config = dict(
    arch='unet',
    model='image diffusion model',
    dataset='microscope photos of single blood and bone marrow cells',
    train_examples=48542,
    image_size=32,
    horizontal_flip=True,
    conditioning='none',
    objective='edm',
    cond_dim=192,
    norm='groupnorm',
    hidden_act='silu',
    weight_standardization=False,
    widths=[96, 96, 192],
    blocks_per_level=3,
    scale_shift_norm=True,
    attention=True,
    upsampling='nearest_conv',
    init='torch_default',
    residual_init='none',
    optimizer='soap',
    beta2=0.95,
    learning_rate=0.0045,
    beta1=0.95,
    shampoo_beta=0.95,
    eps=1e-08,
    precondition_frequency=50,
    max_precond_dim=1024,
    merge_dims=False,
    one_sided=False,
    adamw_lr_other_params=0.0015,
    max_grad_norm=3.0,
    ema_decay=0.999,
    max_steps=9300,
    batch_size=64,
    epochs=12.3,
    lr_schedule='wsd',
    decay_fraction=0.2,
    final_lr_fraction=0.05,
    warmup_steps=460,
    weight_decay=0.1,
    adamw_weight_decay_other_params=0,
)
Rows from block 5 of a small image diffusion model, named by matrix and row number. Rows with one number belong to one channel. Each number is 200 + 30 x the weight over its row's rms, rounded and kept within 0 to 999. All counts start at 0.
After each channel's rows are labels from the 100 images, of 14976 (inputs lightly noised), where the channel reaches its highest value: "colour at peak" is the nearest of a few named colours to the mean colour under the peak; "responds to" is what is common among them. Only what is clearly more common there than usual is listed. The data: microscope photos of single blood and bone marrow cells. In brackets: how many of the 100.
# convs0: first 3x3 conv (model.enc.1.2.convs.0.weight, 96x96x3x3, each kernel summed), inputs 0-95
# convs1: second 3x3 conv (model.enc.1.2.convs.1.weight, 96x96x3x3, transposed, each kernel summed), outputs 0-95

convs0.15,168,185,209,201,155,234,183,209,202,210,200,179,210,276,234,204,184,181,218,202,251,186,153,198,185,223,185,232,143,166,190,173,174,129,158,191,165,151,239,201,167,164,198,195,182,194,207,114,188,128,218,160,191,175,199,174,217,196,171,186,226,261,163,194,166,195,230,201,226,227,192,190,200,243,184,180,196,285,223,199,217,196,242,155,181,224,199,236,189,221,184,187,215,196,184,202
convs1.15,150,210,173,165,154,233,241,217,155,122,208,236,234,222,194,160,225,202,220,239,192,207,237,203,235,204,246,216,188,173,180,168,214,215,193,223,247,203,197,218,210,207,208,156,180,213,182,211,163,195,226,187,204,225,212,212,205,229,253,232,160,228,195,190,153,207,240,189,199,197,197,204,143,242,221,195,202,238,176,128,230,152,229,222,209,217,156,252,114,189,180,230,231,175,210,203
colour at peak: black (51)
responds to: cell type: erythroblast (61)

convs0.75,211,227,157,212,176,184,246,245,230,161,183,186,195,232,206,217,186,107,207,189,218,267,203,239,185,220,249,191,196,230,211,212,200,196,243,240,179,162,149,181,192,202,214,188,230,211,183,172,208,143,154,204,199,171,228,214,204,198,183,217,166,209,222,189,202,224,199,201,206,156,174,233,198,200,177,170,227,180,149,217,172,199,266,147,279,140,224,214,242,185,191,189,165,175,228,230
convs1.75,239,172,211,199,233,176,275,217,157,204,169,182,199,172,155,186,187,255,133,210,226,225,199,157,205,267,210,220,196,230,168,215,175,197,174,188,204,206,273,216,191,213,224,158,208,236,146,151,203,196,167,190,242,189,193,178,184,192,202,229,232,150,216,201,162,238,204,218,197,200,151,183,166,197,206,194,234,217,222,182,199,220,118,176,169,181,150,212,204,145,174,236,209,166,199,204
colour at peak: purple (70)
responds to: cell type: segmented neutrophil (55)

convs0.25,178,268,200,268,186,206,232,212,199,204,231,215,199,230,157,231,224,210,167,203,225,237,156,151,175,187,186,189,198,187,186,162,199,306,191,245,220,139,158,179,258,180,189,204,212,213,166,200,204,162,196,190,205,222,196,182,172,206,197,233,163,228,209,228,167,241,253,192,233,201,187,225,191,201,188,181,210,174,213,184,161,237,171,235,202,221,198,185,208,184,176,265,224,144,159,243
convs1.25,187,204,195,191,219,217,215,195,208,201,209,196,258,181,194,200,222,193,260,193,124,214,191,209,207,244,256,190,182,227,135,193,171,218,275,214,208,223,168,197,238,208,211,225,167,172,174,260,216,281,212,197,175,208,171,190,223,180,182,190,164,158,210,215,186,201,192,165,173,210,118,157,219,226,210,217,235,193,186,194,195,202,176,197,210,223,219,225,271,215,158,175,184,215,123,207
colour at peak: black (27); blue (26)
responds to: cell type: lymphocyte (40)

convs0.2,225,230,183,179,281,205,213,246,230,209,228,240,205,214,223,147,217,215,174,238,224,184,207,211,216,181,205,170,177,222,147,211,190,187,214,236,235,181,183,201,208,195,190,149,152,196,201,197,190,113,166,116,148,205,202,194,151,212,184,158,182,175,173,214,168,189,200,154,225,166,137,180,193,211,217,186,153,201,204,188,150,220,203,219,238,207,198,233,144,206,238,179,184,194,231,226
convs1.2,181,214,163,182,152,187,182,196,161,219,199,238,182,210,125,121,207,193,216,167,231,227,198,223,221,195,189,189,231,151,242,215,218,167,170,233,254,188,219,224,169,173,192,143,170,228,176,176,230,154,232,215,156,207,233,147,167,176,171,199,200,161,206,192,155,168,189,189,220,189,172,190,193,183,275,202,150,168,199,150,170,217,203,189,211,163,176,190,209,193,265,176,221,230,201,193
colour at peak: purple (39)
responds to: cell type: eosinophil (75); smear: peripheral blood (61)

convs0.19,199,179,216,290,189,179,190,212,175,196,187,244,186,322,258,190,207,185,194,190,171,182,219,158,189,263,172,249,198,181,216,191,216,184,212,152,207,159,176,204,219,183,205,169,174,198,216,184,186,235,211,173,234,185,164,161,236,197,184,183,174,165,173,168,212,188,211,228,175,176,225,222,181,219,227,211,243,232,178,143,206,170,237,203,210,168,224,169,272,204,172,208,226,202,214,210
convs1.19,204,211,196,236,178,186,194,247,205,177,207,279,227,209,223,173,214,170,219,215,201,225,182,203,152,318,183,198,183,217,236,202,167,167,201,214,178,204,190,222,240,238,225,214,194,219,229,205,181,315,188,292,241,191,170,161,194,186,197,227,174,193,189,225,197,189,206,183,225,196,222,183,197,183,254,192,197,240,198,208,210,142,222,193,225,192,170,197,175,216,201,223,175,195,188,193
colour at peak: purple (59)
responds to: cell type: eosinophil (90); smear: peripheral blood (41)

convs0.12,201,175,155,172,130,199,211,181,216,187,186,188,202,162,179,234,186,165,205,169,174,205,237,284,232,191,220,215,194,205,200,151,222,210,227,203,167,194,239,199,161,190,209,190,191,163,224,197,178,206,164,186,211,185,175,195,220,145,148,263,237,241,191,198,161,224,145,256,215,215,213,191,262,210,204,232,284,228,202,221,189,132,236,211,197,158,226,161,202,209,198,218,224,205,194,171
convs1.12,171,217,171,256,178,183,220,219,221,250,197,191,202,216,195,232,240,180,204,152,240,220,211,184,210,166,168,188,181,202,227,202,235,229,157,152,172,209,167,198,190,176,186,272,187,185,165,208,195,195,174,215,231,205,213,224,187,186,137,172,165,181,220,209,199,172,196,187,171,176,192,185,194,174,212,160,274,167,221,234,181,168,314,230,240,196,156,258,191,202,179,162,162,222,206,193
colour at peak: purple (47)
responds to: cell type: segmented neutrophil (76)

convs0.66,181,226,137,200,172,187,204,177,192,190,180,160,184,176,210,230,221,231,207,284,253,232,184,200,186,213,248,232,162,219,202,198,191,257,209,251,209,187,189,200,166,158,213,171,200,235,174,158,149,198,195,235,194,228,206,311,189,266,190,188,182,174,226,200,198,194,202,204,201,166,154,220,151,186,200,231,198,214,220,196,203,230,176,161,232,180,197,158,247,225,184,193,202,197,254,193
convs1.66,214,208,247,200,173,215,205,202,207,158,184,210,190,166,180,211,225,181,194,164,202,185,169,196,191,176,174,196,216,206,206,238,203,237,193,136,154,231,198,236,189,232,209,168,165,208,192,181,261,166,204,159,269,199,170,131,172,119,169,178,238,164,231,162,196,234,249,188,184,195,237,241,228,228,209,138,175,195,208,216,161,155,211,233,210,173,211,228,233,216,151,217,220,160,160,202
colour at peak: blue (48)
responds to: cell type: lymphocyte (37)

convs0.39,132,175,176,151,157,213,189,228,202,221,237,223,193,183,204,184,186,185,172,215,147,192,196,271,171,208,188,215,234,196,227,257,212,208,255,138,197,161,185,147,202,198,153,186,209,119,138,218,226,195,203,179,182,173,268,215,191,171,251,234,232,212,240,173,226,217,176,223,163,201,217,197,170,169,221,202,194,240,200,188,187,187,243,203,220,182,184,195,177,160,186,189,233,178,168,214
convs1.39,132,189,200,195,218,224,170,208,210,222,220,205,174,170,207,249,157,250,228,247,230,180,164,157,192,225,235,192,210,186,249,218,173,175,200,197,153,251,215,231,230,195,235,216,177,228,197,191,180,173,198,176,172,175,204,197,205,120,160,141,207,162,189,152,179,210,184,181,173,166,187,229,161,192,193,167,186,197,155,163,141,282,222,191,206,207,166,162,241,222,173,172,194,198,190,221
colour at peak: purple (75)
responds to: cell type: segmented neutrophil (53)

convs0.81,209,198,193,170,175,200,161,181,222,157,189,215,213,201,172,201,186,167,134,196,140,238,201,275,180,199,232,182,181,240,194,164,209,206,223,211,180,229,184,160,189,191,163,213,249,202,183,171,178,203,163,143,153,213,221,218,183,173,184,190,211,252,222,177,217,205,213,208,163,200,208,225,196,199,182,188,183,169,207,283,252,148,246,239,219,207,246,196,191,196,282,169,150,215,225,232
convs1.81,184,245,214,203,182,197,215,222,129,169,227,176,191,221,212,146,171,242,169,215,212,158,229,181,204,168,174,197,258,197,190,257,202,209,163,227,181,192,191,179,220,162,183,149,217,161,174,240,170,195,229,174,216,168,185,166,180,241,257,262,213,186,180,230,160,187,168,202,222,186,194,238,225,185,171,202,236,239,239,204,229,241,146,155,198,218,204,195,144,226,195,166,222,138,195,181
colour at peak: purple (41)
responds to: cell type: segmented neutrophil (57)

convs0.67,234,194,162,177,136,230,168,193,142,217,262,166,231,168,183,199,179,200,193,227,149,150,153,189,203,189,201,207,161,199,172,247,164,284,179,211,162,226,151,183,163,189,218,185,193,213,248,208,197,188,178,183,240,185,208,247,202,225,206,241,180,235,211,200,171,133,232,217,203,219,258,155,192,220,213,244,208,148,204,219,173,224,184,225,217,187,210,178,204,190,200,211,211,158,240,219
convs1.67,188,175,192,169,156,201,183,193,206,240,180,217,204,179,187,149,247,225,199,210,216,180,195,78,237,237,211,195,154,224,141,243,166,179,246,231,192,183,187,225,215,237,260,169,209,209,190,165,233,196,197,171,217,152,165,221,240,141,202,164,224,184,234,226,195,195,198,158,222,200,194,145,221,209,235,170,217,249,183,221,205,194,158,198,210,228,226,206,186,232,166,178,170,206,196,195
colour at peak: white (71)
responds to: smear: peripheral blood (79)

convs0.64,166,216,219,200,131,207,245,224,198,177,174,199,210,269,188,212,216,171,141,273,212,213,148,163,170,201,207,221,180,172,157,193,236,243,200,201,165,191,180,230,206,211,244,172,226,211,162,191,197,202,142,164,212,167,210,217,199,217,175,220,204,177,195,252,219,193,223,207,170,166,238,217,168,157,180,194,257,170,200,195,176,198,179,166,195,198,285,194,186,212,254,193,171,166,184,257
convs1.64,193,151,208,208,169,217,185,202,223,138,191,172,244,192,164,205,189,188,188,122,211,179,197,165,218,203,180,223,237,230,207,212,220,230,246,191,191,218,156,225,219,203,196,163,176,211,210,183,124,198,269,157,276,195,148,225,194,160,156,188,196,175,265,159,171,223,243,158,217,218,264,218,239,211,232,192,171,232,228,209,175,166,203,220,191,212,180,208,197,216,181,184,189,201,166,218
colour at peak: black (48)
responds to: cell type: erythroblast (42)

convs0.90,205,191,191,199,119,212,219,151,221,225,200,186,199,160,145,238,167,206,171,189,163,170,257,141,185,205,217,250,205,201,260,213,251,190,247,225,201,173,216,218,182,190,209,189,208,231,202,208,188,166,222,157,259,167,209,175,192,211,238,211,254,241,222,227,171,218,239,173,174,230,189,210,240,215,172,170,233,181,198,183,154,215,129,214,191,167,167,174,240,207,182,205,249,229,188,211
convs1.90,106,204,232,214,150,246,177,224,194,220,212,201,212,166,211,232,150,237,212,191,173,195,218,247,203,204,214,192,226,175,163,193,231,224,201,181,215,177,170,269,206,184,230,236,210,164,244,204,187,207,206,163,214,203,203,193,236,201,197,188,211,198,251,167,244,258,222,189,203,189,241,201,181,211,150,197,176,238,222,221,212,208,247,141,183,221,211,172,276,172,191,164,127,205,232,218
colour at peak: white (71)
responds to: cell type: artefact (47)

convs0.41,186,216,217,191,227,225,173,204,195,166,171,219,281,198,164,107,179,207,166,244,198,184,196,245,172,238,201,211,141,186,203,207,171,229,211,219,247,192,245,241,224,200,195,234,180,186,236,246,216,148,168,221,186,172,148,223,188,194,199,131,212,240,177,221,196,231,186,302,219,204,160,200,199,205,158,200,204,203,207,224,179,208,223,213,219,213,207,243,191,215,172,202,154,205,186,204
convs1.41,221,204,220,205,188,200,238,228,209,115,182,197,212,150,216,280,198,230,173,227,225,175,181,167,175,203,193,168,249,249,178,138,196,226,225,187,229,230,170,177,239,196,200,191,223,174,210,199,215,261,201,138,181,187,217,182,157,200,209,241,177,141,212,200,192,176,207,153,256,185,222,222,202,195,215,178,185,195,230,194,193,207,205,184,167,188,178,202,146,193,171,268,211,122,196,221
colour at peak: purple (52); blue (37)
responds to: smear: peripheral blood (98); cell type: segmented neutrophil (77)