A small image diffusion model, trained from scratch.
Model: 4.91M parameters, 32-pixel images, arch unet, norm groupnorm, widths [96, 96, 192].
Rows from block 9 of a small image diffusion model, named by matrix and row number. Rows with one number belong to one channel. Each number is 500 + 25 x the weight over its row's rms, rounded and kept within 0 to 999. All counts start at 0. Numbers have three digits each.
After each channel's rows are labels from the 100 images, of 14976 (inputs lightly noised), where the channel reaches its highest value: "strongest on" is what is common among them. Only what is clearly more common there than usual is listed. The data: microscope photos of single blood and bone marrow cells.
# convs0: first 3x3 conv (model.mid.2.convs.0.weight, 192x192x3x3, each kernel summed), inputs 0-95
# convs1: second 3x3 conv (model.mid.2.convs.1.weight, 192x192x3x3, transposed, each kernel summed), outputs 0-95

convs0.103:512542525494521469479413484477514513521452435449476509496509484457499487456510527476537513530492530517527513486507492545500544489480481488508477554497527472515497491475463497520506526492497504528510491513474526510463487531469474514534551496510499469447475518525487510503553503478484490491
convs1.103:473518542513488503497506517481488512530486513506537495539499511512493488468496497509539552521530466487485531495524497443510498510475509558516516459522438475543503441501494516504503479500510518485504511511467504525517508467488467517516465521466481530475482510503514529525518512477472502512
strongest on: cell type: artefact

convs0.153:559520524497495492498492495513517504532497516494527486545438429536528502506526454499474482487512517526483492523502503559459503463506488509512512484491507462463516496477502551491517503498513496534492475518511526480484508530517485456521510462487531476444466495458519496523527478490523487489
convs1.153:497500497513462492524535512485554513489507484495473526504484558511497495466530478493515524484476504493518482488509492464484486490552519504505501528504512479504505526488512503512481493501480544550471519486481482472488499521508512524527591512473511513521504491501446562501526526514525485493
strongest on: cell type: promyelocyte

convs0.54:509504491527547501522447503475471473485473507525484491508526508471521512529486537475473497486514516505503467496521498581502489486536502471507506517488505523493529584501489488453486486519489480495511485462486493465486517501475470492488527491486484491456463470484513511522485483492512543501
convs1.54:524495564500467506476505470515547513516520462479523479483458449542508491514486481516507496499533537540531503476484503464471470509494481463523491460489518506494493487527549483522462453491488490482537517512484477503518512544550553508493510500538565485533481487498491497496468511489497536486
strongest on: cell type: segmented neutrophil

convs0.132:470544481485439534493463509557495484505495481488490526519487535501460440464533502528532552518495449505489507492486509517447484493511528488494533464460462544508511530514536483500550523513499525501533497483470494523509529483478496505500500519528453481476520469494479481536488497497486491449
convs1.132:489512512496525468466472479533504551460488510501485491526568544500503534514450537495484529512508492485517475523549455497503522526526541481508484493501509493534479466500508483506511522461508484540520506546520503579498545515534500471501469498505502515564490475475510525521512472481540506494
strongest on: cell type: promyelocyte

convs0.161:527482487506487494506457508505464519550442486494530454519511475498518468519492510493505497486559535502495480494501504496485479473517504481522500518476545461498464571527530536506536512496510515520447504530494525496488479495544546483508476476486466526435524496504508496455482494505532480483
convs1.161:514472489492530485487510511459495503517492527494508498513509513468522503506489517510509535532506488514508489480489461444503511517490506500472465527471493530516484485509484571484525517497394490527526504484493494497505455484472454464488452481501499522546510510528490500530557487493488505475
strongest on: cell type: erythroblast

convs0.89:496444503467508517467522520462475534514455532484501504491454524529511484487486509553504512446488508496494500491460504511504485511507465474489477524491475534497489541500504460539463534521546457486466514471523528516525519487496514500491513462494524467460497529491503533498473481496510487482
convs1.89:471517514510519497441497530511505515521468457505507477546522507499526522500479537502456506517500489451495538488532514515470558484548495498508494495493449465489509509510542523502503511496543522516480506519531498502479466494457477479491504475502537497504430498525487522478475481506490502470
strongest on: cell type: erythroblast

convs0.173:520523536476509517519508543539517494480525494512454501525575461511499507498507489551473529514482469485517509490511570537503477474534496527477504488501432539495503529520505569479468516543485531498518515478495500488516518489507512506499535491505520474482494480539488495507510491507516505511
convs1.173:479484550500497481497514486530526542478485478512595507470539500506479502463478458454495502507492486497501500492504499450496499483540512472551479496484553515490489465540508469524498516492512498519474488510492513512481513529499517528468469461516536537497453471493510475485491451493511529466
strongest on: cell type: segmented neutrophil

convs0.182:536517475471532525473513504524463500496488463538530503482488516484534487490487482480492500491477474532474487471503521512501530481511448487528503524492489505509508547463480513497526493489530548463478495512521536489483483512554506497508508537556515495461533538508504500531503498523485543503
convs1.182:516515442467522491508451489513499491508477522471440500497537525550483476476522478570495513499496525489513469510456507492494492510533444514495487494460503511536490553513465477515521525499495524502483484455495493505506501464455450464515522538506460506522531491451487530485540503501462479501
strongest on: cell type: promyelocyte

convs0.55:479469497507520532490527504492524534488462537493525489509529493471482509523522560492469483529458479508440497489511476528536476495554502472474507486535515533478488593501477460467469503490471501534537490504476542490487505489500480515512539504488525524475472524467474497562504491528544512521
convs1.55:449505511513503508528491547503554474497537489509519516473472488514507482484457481515484482488535515503538502486478523519459471480487517484522515486490484519526496512504492495497490483506544499517484538523483524510523494522523545520516540510491521472488502523518538448483482516538503490530
strongest on: cell type: segmented neutrophil; smear: peripheral blood

convs0.144:496486460534473474519497485503513527489536500507474490503517504517533517493493498485504484538504487498503465488487479510521501488519489494496532510467492486456503461494489523503537526514526476507502488539532503492481497508554518484504517472498510549414492533529517510510485474477462456509
convs1.144:467476535556498464541481451499510538505475510523510467490495530506470530495502499444512524532498534454480493517511505491558509503508522481494524478469512512523477532508495485506514510490519490520499531545488498489533447512496508518536489469533527496451457494526470519481448482472479501499
strongest on: cell type: segmented neutrophil

convs0.145:521499488523516524499490488508464523508539444512480516497488521495522515530503481520499557486455499498511523485471495526485494490458507465496480448501514546494524493517484547520548503530533497481502524479458473533512516465511470487491516475500519466483520564498545479531528491489512508497
convs1.145:532490507520496488508501491496495499511451427471487480553494506462496520490512562503535516511515527504480483480497472487524495532498491481542463471507478475547478457511512516435531481525505488514489514547488519536532474512484500552495486495496516496554462510494488476533529498511484505508
strongest on: cell type: segmented neutrophil; cell type: band neutrophil

convs0.150:494491474509517499469475483572507557497517509519523485488486548533470486487476503481495493481509511502517505483501518512498514492479487447507493474500543516512503509514513534496531456440516459506474486505503483498512488457492511536477469475526507467448475499473515469496450502471529492494
convs1.150:505476528570540514491512510477436503482492482517535489511471511495517525516489459477498492449548492514497541518499488481534510489542523489506484478458519486512486493513477500457548506497512510512476551505464490525478457437511485473507486462532507470471475486488497494469469512491472498487
strongest on: cell type: segmented neutrophil

convs0.111:509467523488502466467482501448491474478485444487495514506472490522444484473483510529498563515501517484488496471530502523483513501498509488477471488493480495505483545500478490483510501483456519474503502530488532529463502476480500513466522496507554511493489532486479484518503474514542497512
convs1.111:491477512493508521516549491481506509498492485501493481523472492467496492500502471519521498478521482496462546512508499469535477503497473530527533466535450454518501446477544501514489471498541476527486502499498509499541561483523494504527545467506522513528477503525507513549491516505528539488
strongest on: cell type: segmented neutrophil

convs0.70:504505492522537518513519469499496513513438485499474466498528481496487514469482551572542489506524493530472491459538493531504483497534523463521460521511548492483497489498502489484513479553496478476537507519462526521512502530481531521478531435491548516473509500472477499527494499499543466474
convs1.70:526520521474518504513536502463509502465481525508507467553477495523445511458521493490512497495531503519486516517551514482476486481518476494488484438460474503496493459488521454480488492516516491491471527501502561461502512496518553507511455494434515520491494508495531459520529477509492501526
strongest on: cell type: segmented neutrophil

convs0.42:526509476541565543536493470485495503500475511512442501499529507481483551506484522488490502513488452507507492502514510601481499498529518523520515490467511482497465524482472493533534517530491528502468477489462525515483470499483496506527482451493498497493484501474449506538511474506490474476
convs1.42:458488501538493539542538539475528544543499494500480489517503509506546518491527509501467499488459493518539492505505499453474493490501498474561525512462453490477518527487476514532493433517495485466496495498521501467514487548545512496517516497502512500496483484522488486536522472500473516500
strongest on: smear: peripheral blood

convs0.142:500491500506496469456518499499505534501467459488491496469506475543460499477513558482489561469470548462521480498509522530501509499479498528487479549500506455524506514491509464502510496463501542526484514546506469526468494483476465475505494464486508482508521485477520496450498478450471488482
convs1.142:502496524470478487516464547504489488498516476514523506486518465468491508531429485501473517481525469526521550460524497530487500464503442536494507508482505534493461522478499522480528510487509474528489529503425496481525482525491477520497454471435501477475525464519496482511504493526524517497
strongest on: smear: peripheral blood; cell type: lymphocyte

convs0.100:520482473505498556500522571478463498497476421508444484483486517471490517489530463499451506485498510491503494499561508532477519506478526515532501505528507537484493509498475514503513538494518448523487490467483488513471504496499504477490521504531500498464480522489493483486543493492490533482
convs1.100:543463516476476512522511538478492535531481486527475476516460513495526512451501509489480524533476512484502528517539462419453511489503527484556517491506439463494494482469491479473482487508515496502490504511511488493481509501476510459441524508519525532532450503486473512521512508488498542496
strongest on: cell type: segmented neutrophil

convs0.28:511507507471504464488517498459514498463524569462518530499460479502503520507502466492519457514512455504508511521477528501473487479488547532518492524476511538526485502472464511509500462494492468478480530494472522476539527516498481517488491498537503503509431492489463496513499464556507493490
convs1.28:473494512511451529528501505488489561546521527523519511538501468491487493489509484530452514491508505561488510529486465475528490492450498499484518479491473512463508512508507508484480485459536489476458506503457510473479503524512490497528528476456511507516480473510470565524528527477506524478
strongest on: cell type: promyelocyte

convs0.21:482434493447446514482474474507536470507500480485551506497449466513486489502501512501531485507551455482514490513498520497439481518496504479493489454486497461502542483474461452504502458508513448503513486510504471498504512505468529491492458480536467471490506480475495490524461505493501453495
convs1.21:501490476500529477484476502522463496475518460514492504511498494468502490535469533521549486502515499502519510506498525540488510531495452464473527524504544481491495501495506518506491502512556503558503537498520488515502518469496450518526514467465509549503461545509551521499545497531511515471
strongest on: cell type: artefact

convs0.188:529508512483539503479508481511519499478482480501517465528491517472459513520474501509513538512508499474500443522512491473491487451538517475480485509491509551473495454504532481509516470504503495499494482492476509529500505519482487462518490491502492512482486540464484478512545524486458520455
convs1.188:498468510528455500561509528536508484515548515489527507506505535448471499540474490498511461464481486501514505485513498502502508478502489527496498489480446501540508480486499452484486531512494518481483496478487472534465500507468524529511512482450536472495475450537506509511502486493515551496
strongest on: cell type: segmented neutrophil

convs0.159:560487491511488479507521485544521479486471511476483435510523462501477512488470540520472530481520496506508499472514494489506485499469476494494506481459534526532485555537522475517512528471491552525473534460497509532492500446531480479495523514480494520480496530567497505474505528487526490487
convs1.159:521505492505494484491493492463527502493528477483486500503521496466467475466531477514498480499503513471504499508532469496520503480477520487505490471523434465511523467529520503542462528482547484491494454517499513525528492533423508489512487509548439503536435514500515497554513515473521502436
strongest on: cell type: artefact

convs0.48:488459512509498518481477504571537498499512455491523486515443476503487493506500545480504442487496519482505510525470492598479530507496492482502464526481467508480539552503530509491461502492513481515480505509482465446508518504512527519507528503507505496450487517538509485465516500485482514485
convs1.48:471508472507508499501488473494491520496474468489445493518495499523480513500514456516528461476460551506519474557469541467467484491459477458484472507544516517507537485509516506484429502487534499519492523463545480472491535506478504521553526507497475491477496506529525466534502519467531460519
strongest on: cell type: artefact

convs0.20:519480512502521495473499493542494477518511525525522553446498463518487506466508538480507466507520489484509509470513512512484480527541522471493546526470494493495475540492465499487521486518491455511510489548485507558504500494444504532467493478517519516451488540537468466462499511487517477482
convs1.20:492484516517479485505509474456477547563450470500508467517500542463500492547474482504495504500480482563502488542506472464488482489456522501495476495482486523541495488462522494488511519525517462558521555469506489511519479510506497525508502488471497544484518502455484496479514498538490512488
strongest on: cell type: erythroblast; smear: peripheral blood

convs0.39:484472478522463529511529509485470504492516429523487506491484482463503521522497489526516532517511511512506515507514495493497515501518515494494472452489528493524527426497510505524523501511516448486492501516500500505498487509475458429498511513491477485491488533444498496506504480501498472509
convs1.39:460481559487455519510565516481481538476447456490481457505502529496490491499519475525456568491494520523479466493508475467488494498484533493515510505485453506495506452492464468506497483471548492504500484510473501568534483469500504462523528501487495485521448534507540507537530515458463512490
strongest on: cell type: segmented neutrophil; smear: peripheral blood

convs0.125:558474489489527521496508540515463506505453530551543483507478498513501555469504481468480513509517513497506471492510504521482500461507498521481524479497505505516511517510467538501480468540506474461493492506465503482493500546543505539458491511485467469455483510500467476513499521461542515524
convs1.125:485516463471467525483526514443510519501504493527485501526545497494471459480580502503523512483479472513483488534425487477528494504493499499536488497527494519480512491497478486483521469473479499489537467499500520483487524506458543480534534510509529477563483471491511478549514550527533500523
strongest on: cell type: promyelocyte

convs0.186:527488519510521480508490434522528506511482493522574489480500486424515513488504470459522484498515485498484501509508496497494513503515507509478508502483559489504533487460515522510483497487481470524484520513529448462508489487513504486530490508488476500488515495538547508518494505469481479477
convs1.186:484469495478485487480553506530519465494478514508484511487484512504498504520505512509527497464504482538468502500472484475498489472497534482494489522485536519438523505473495497465492539482505491455517494547482475478485569516509518503551517492471508518534482510500496514515491558491523499532
strongest on: cell type: promyelocyte

convs0.118:517514497479516520542476491486472492506482539496513468490489473509526515483485491479535556483496482496491477514516490545480498441484495527478501489486433483512485548479523518476505495469462490515531514545509552446452498483501480506517523498518473495459515508474483532493524527505505462483
convs1.118:494531483519522528490517512532497514553462501509494480520522540530504482482495514535479487487516463509508461462487504567551490496579497478502504483542485494480465472487501502494477499490505531507490483515566498515494518437513499454489525518458515513477521518490512497498494473511518508473
strongest on: smear: peripheral blood; cell type: basophil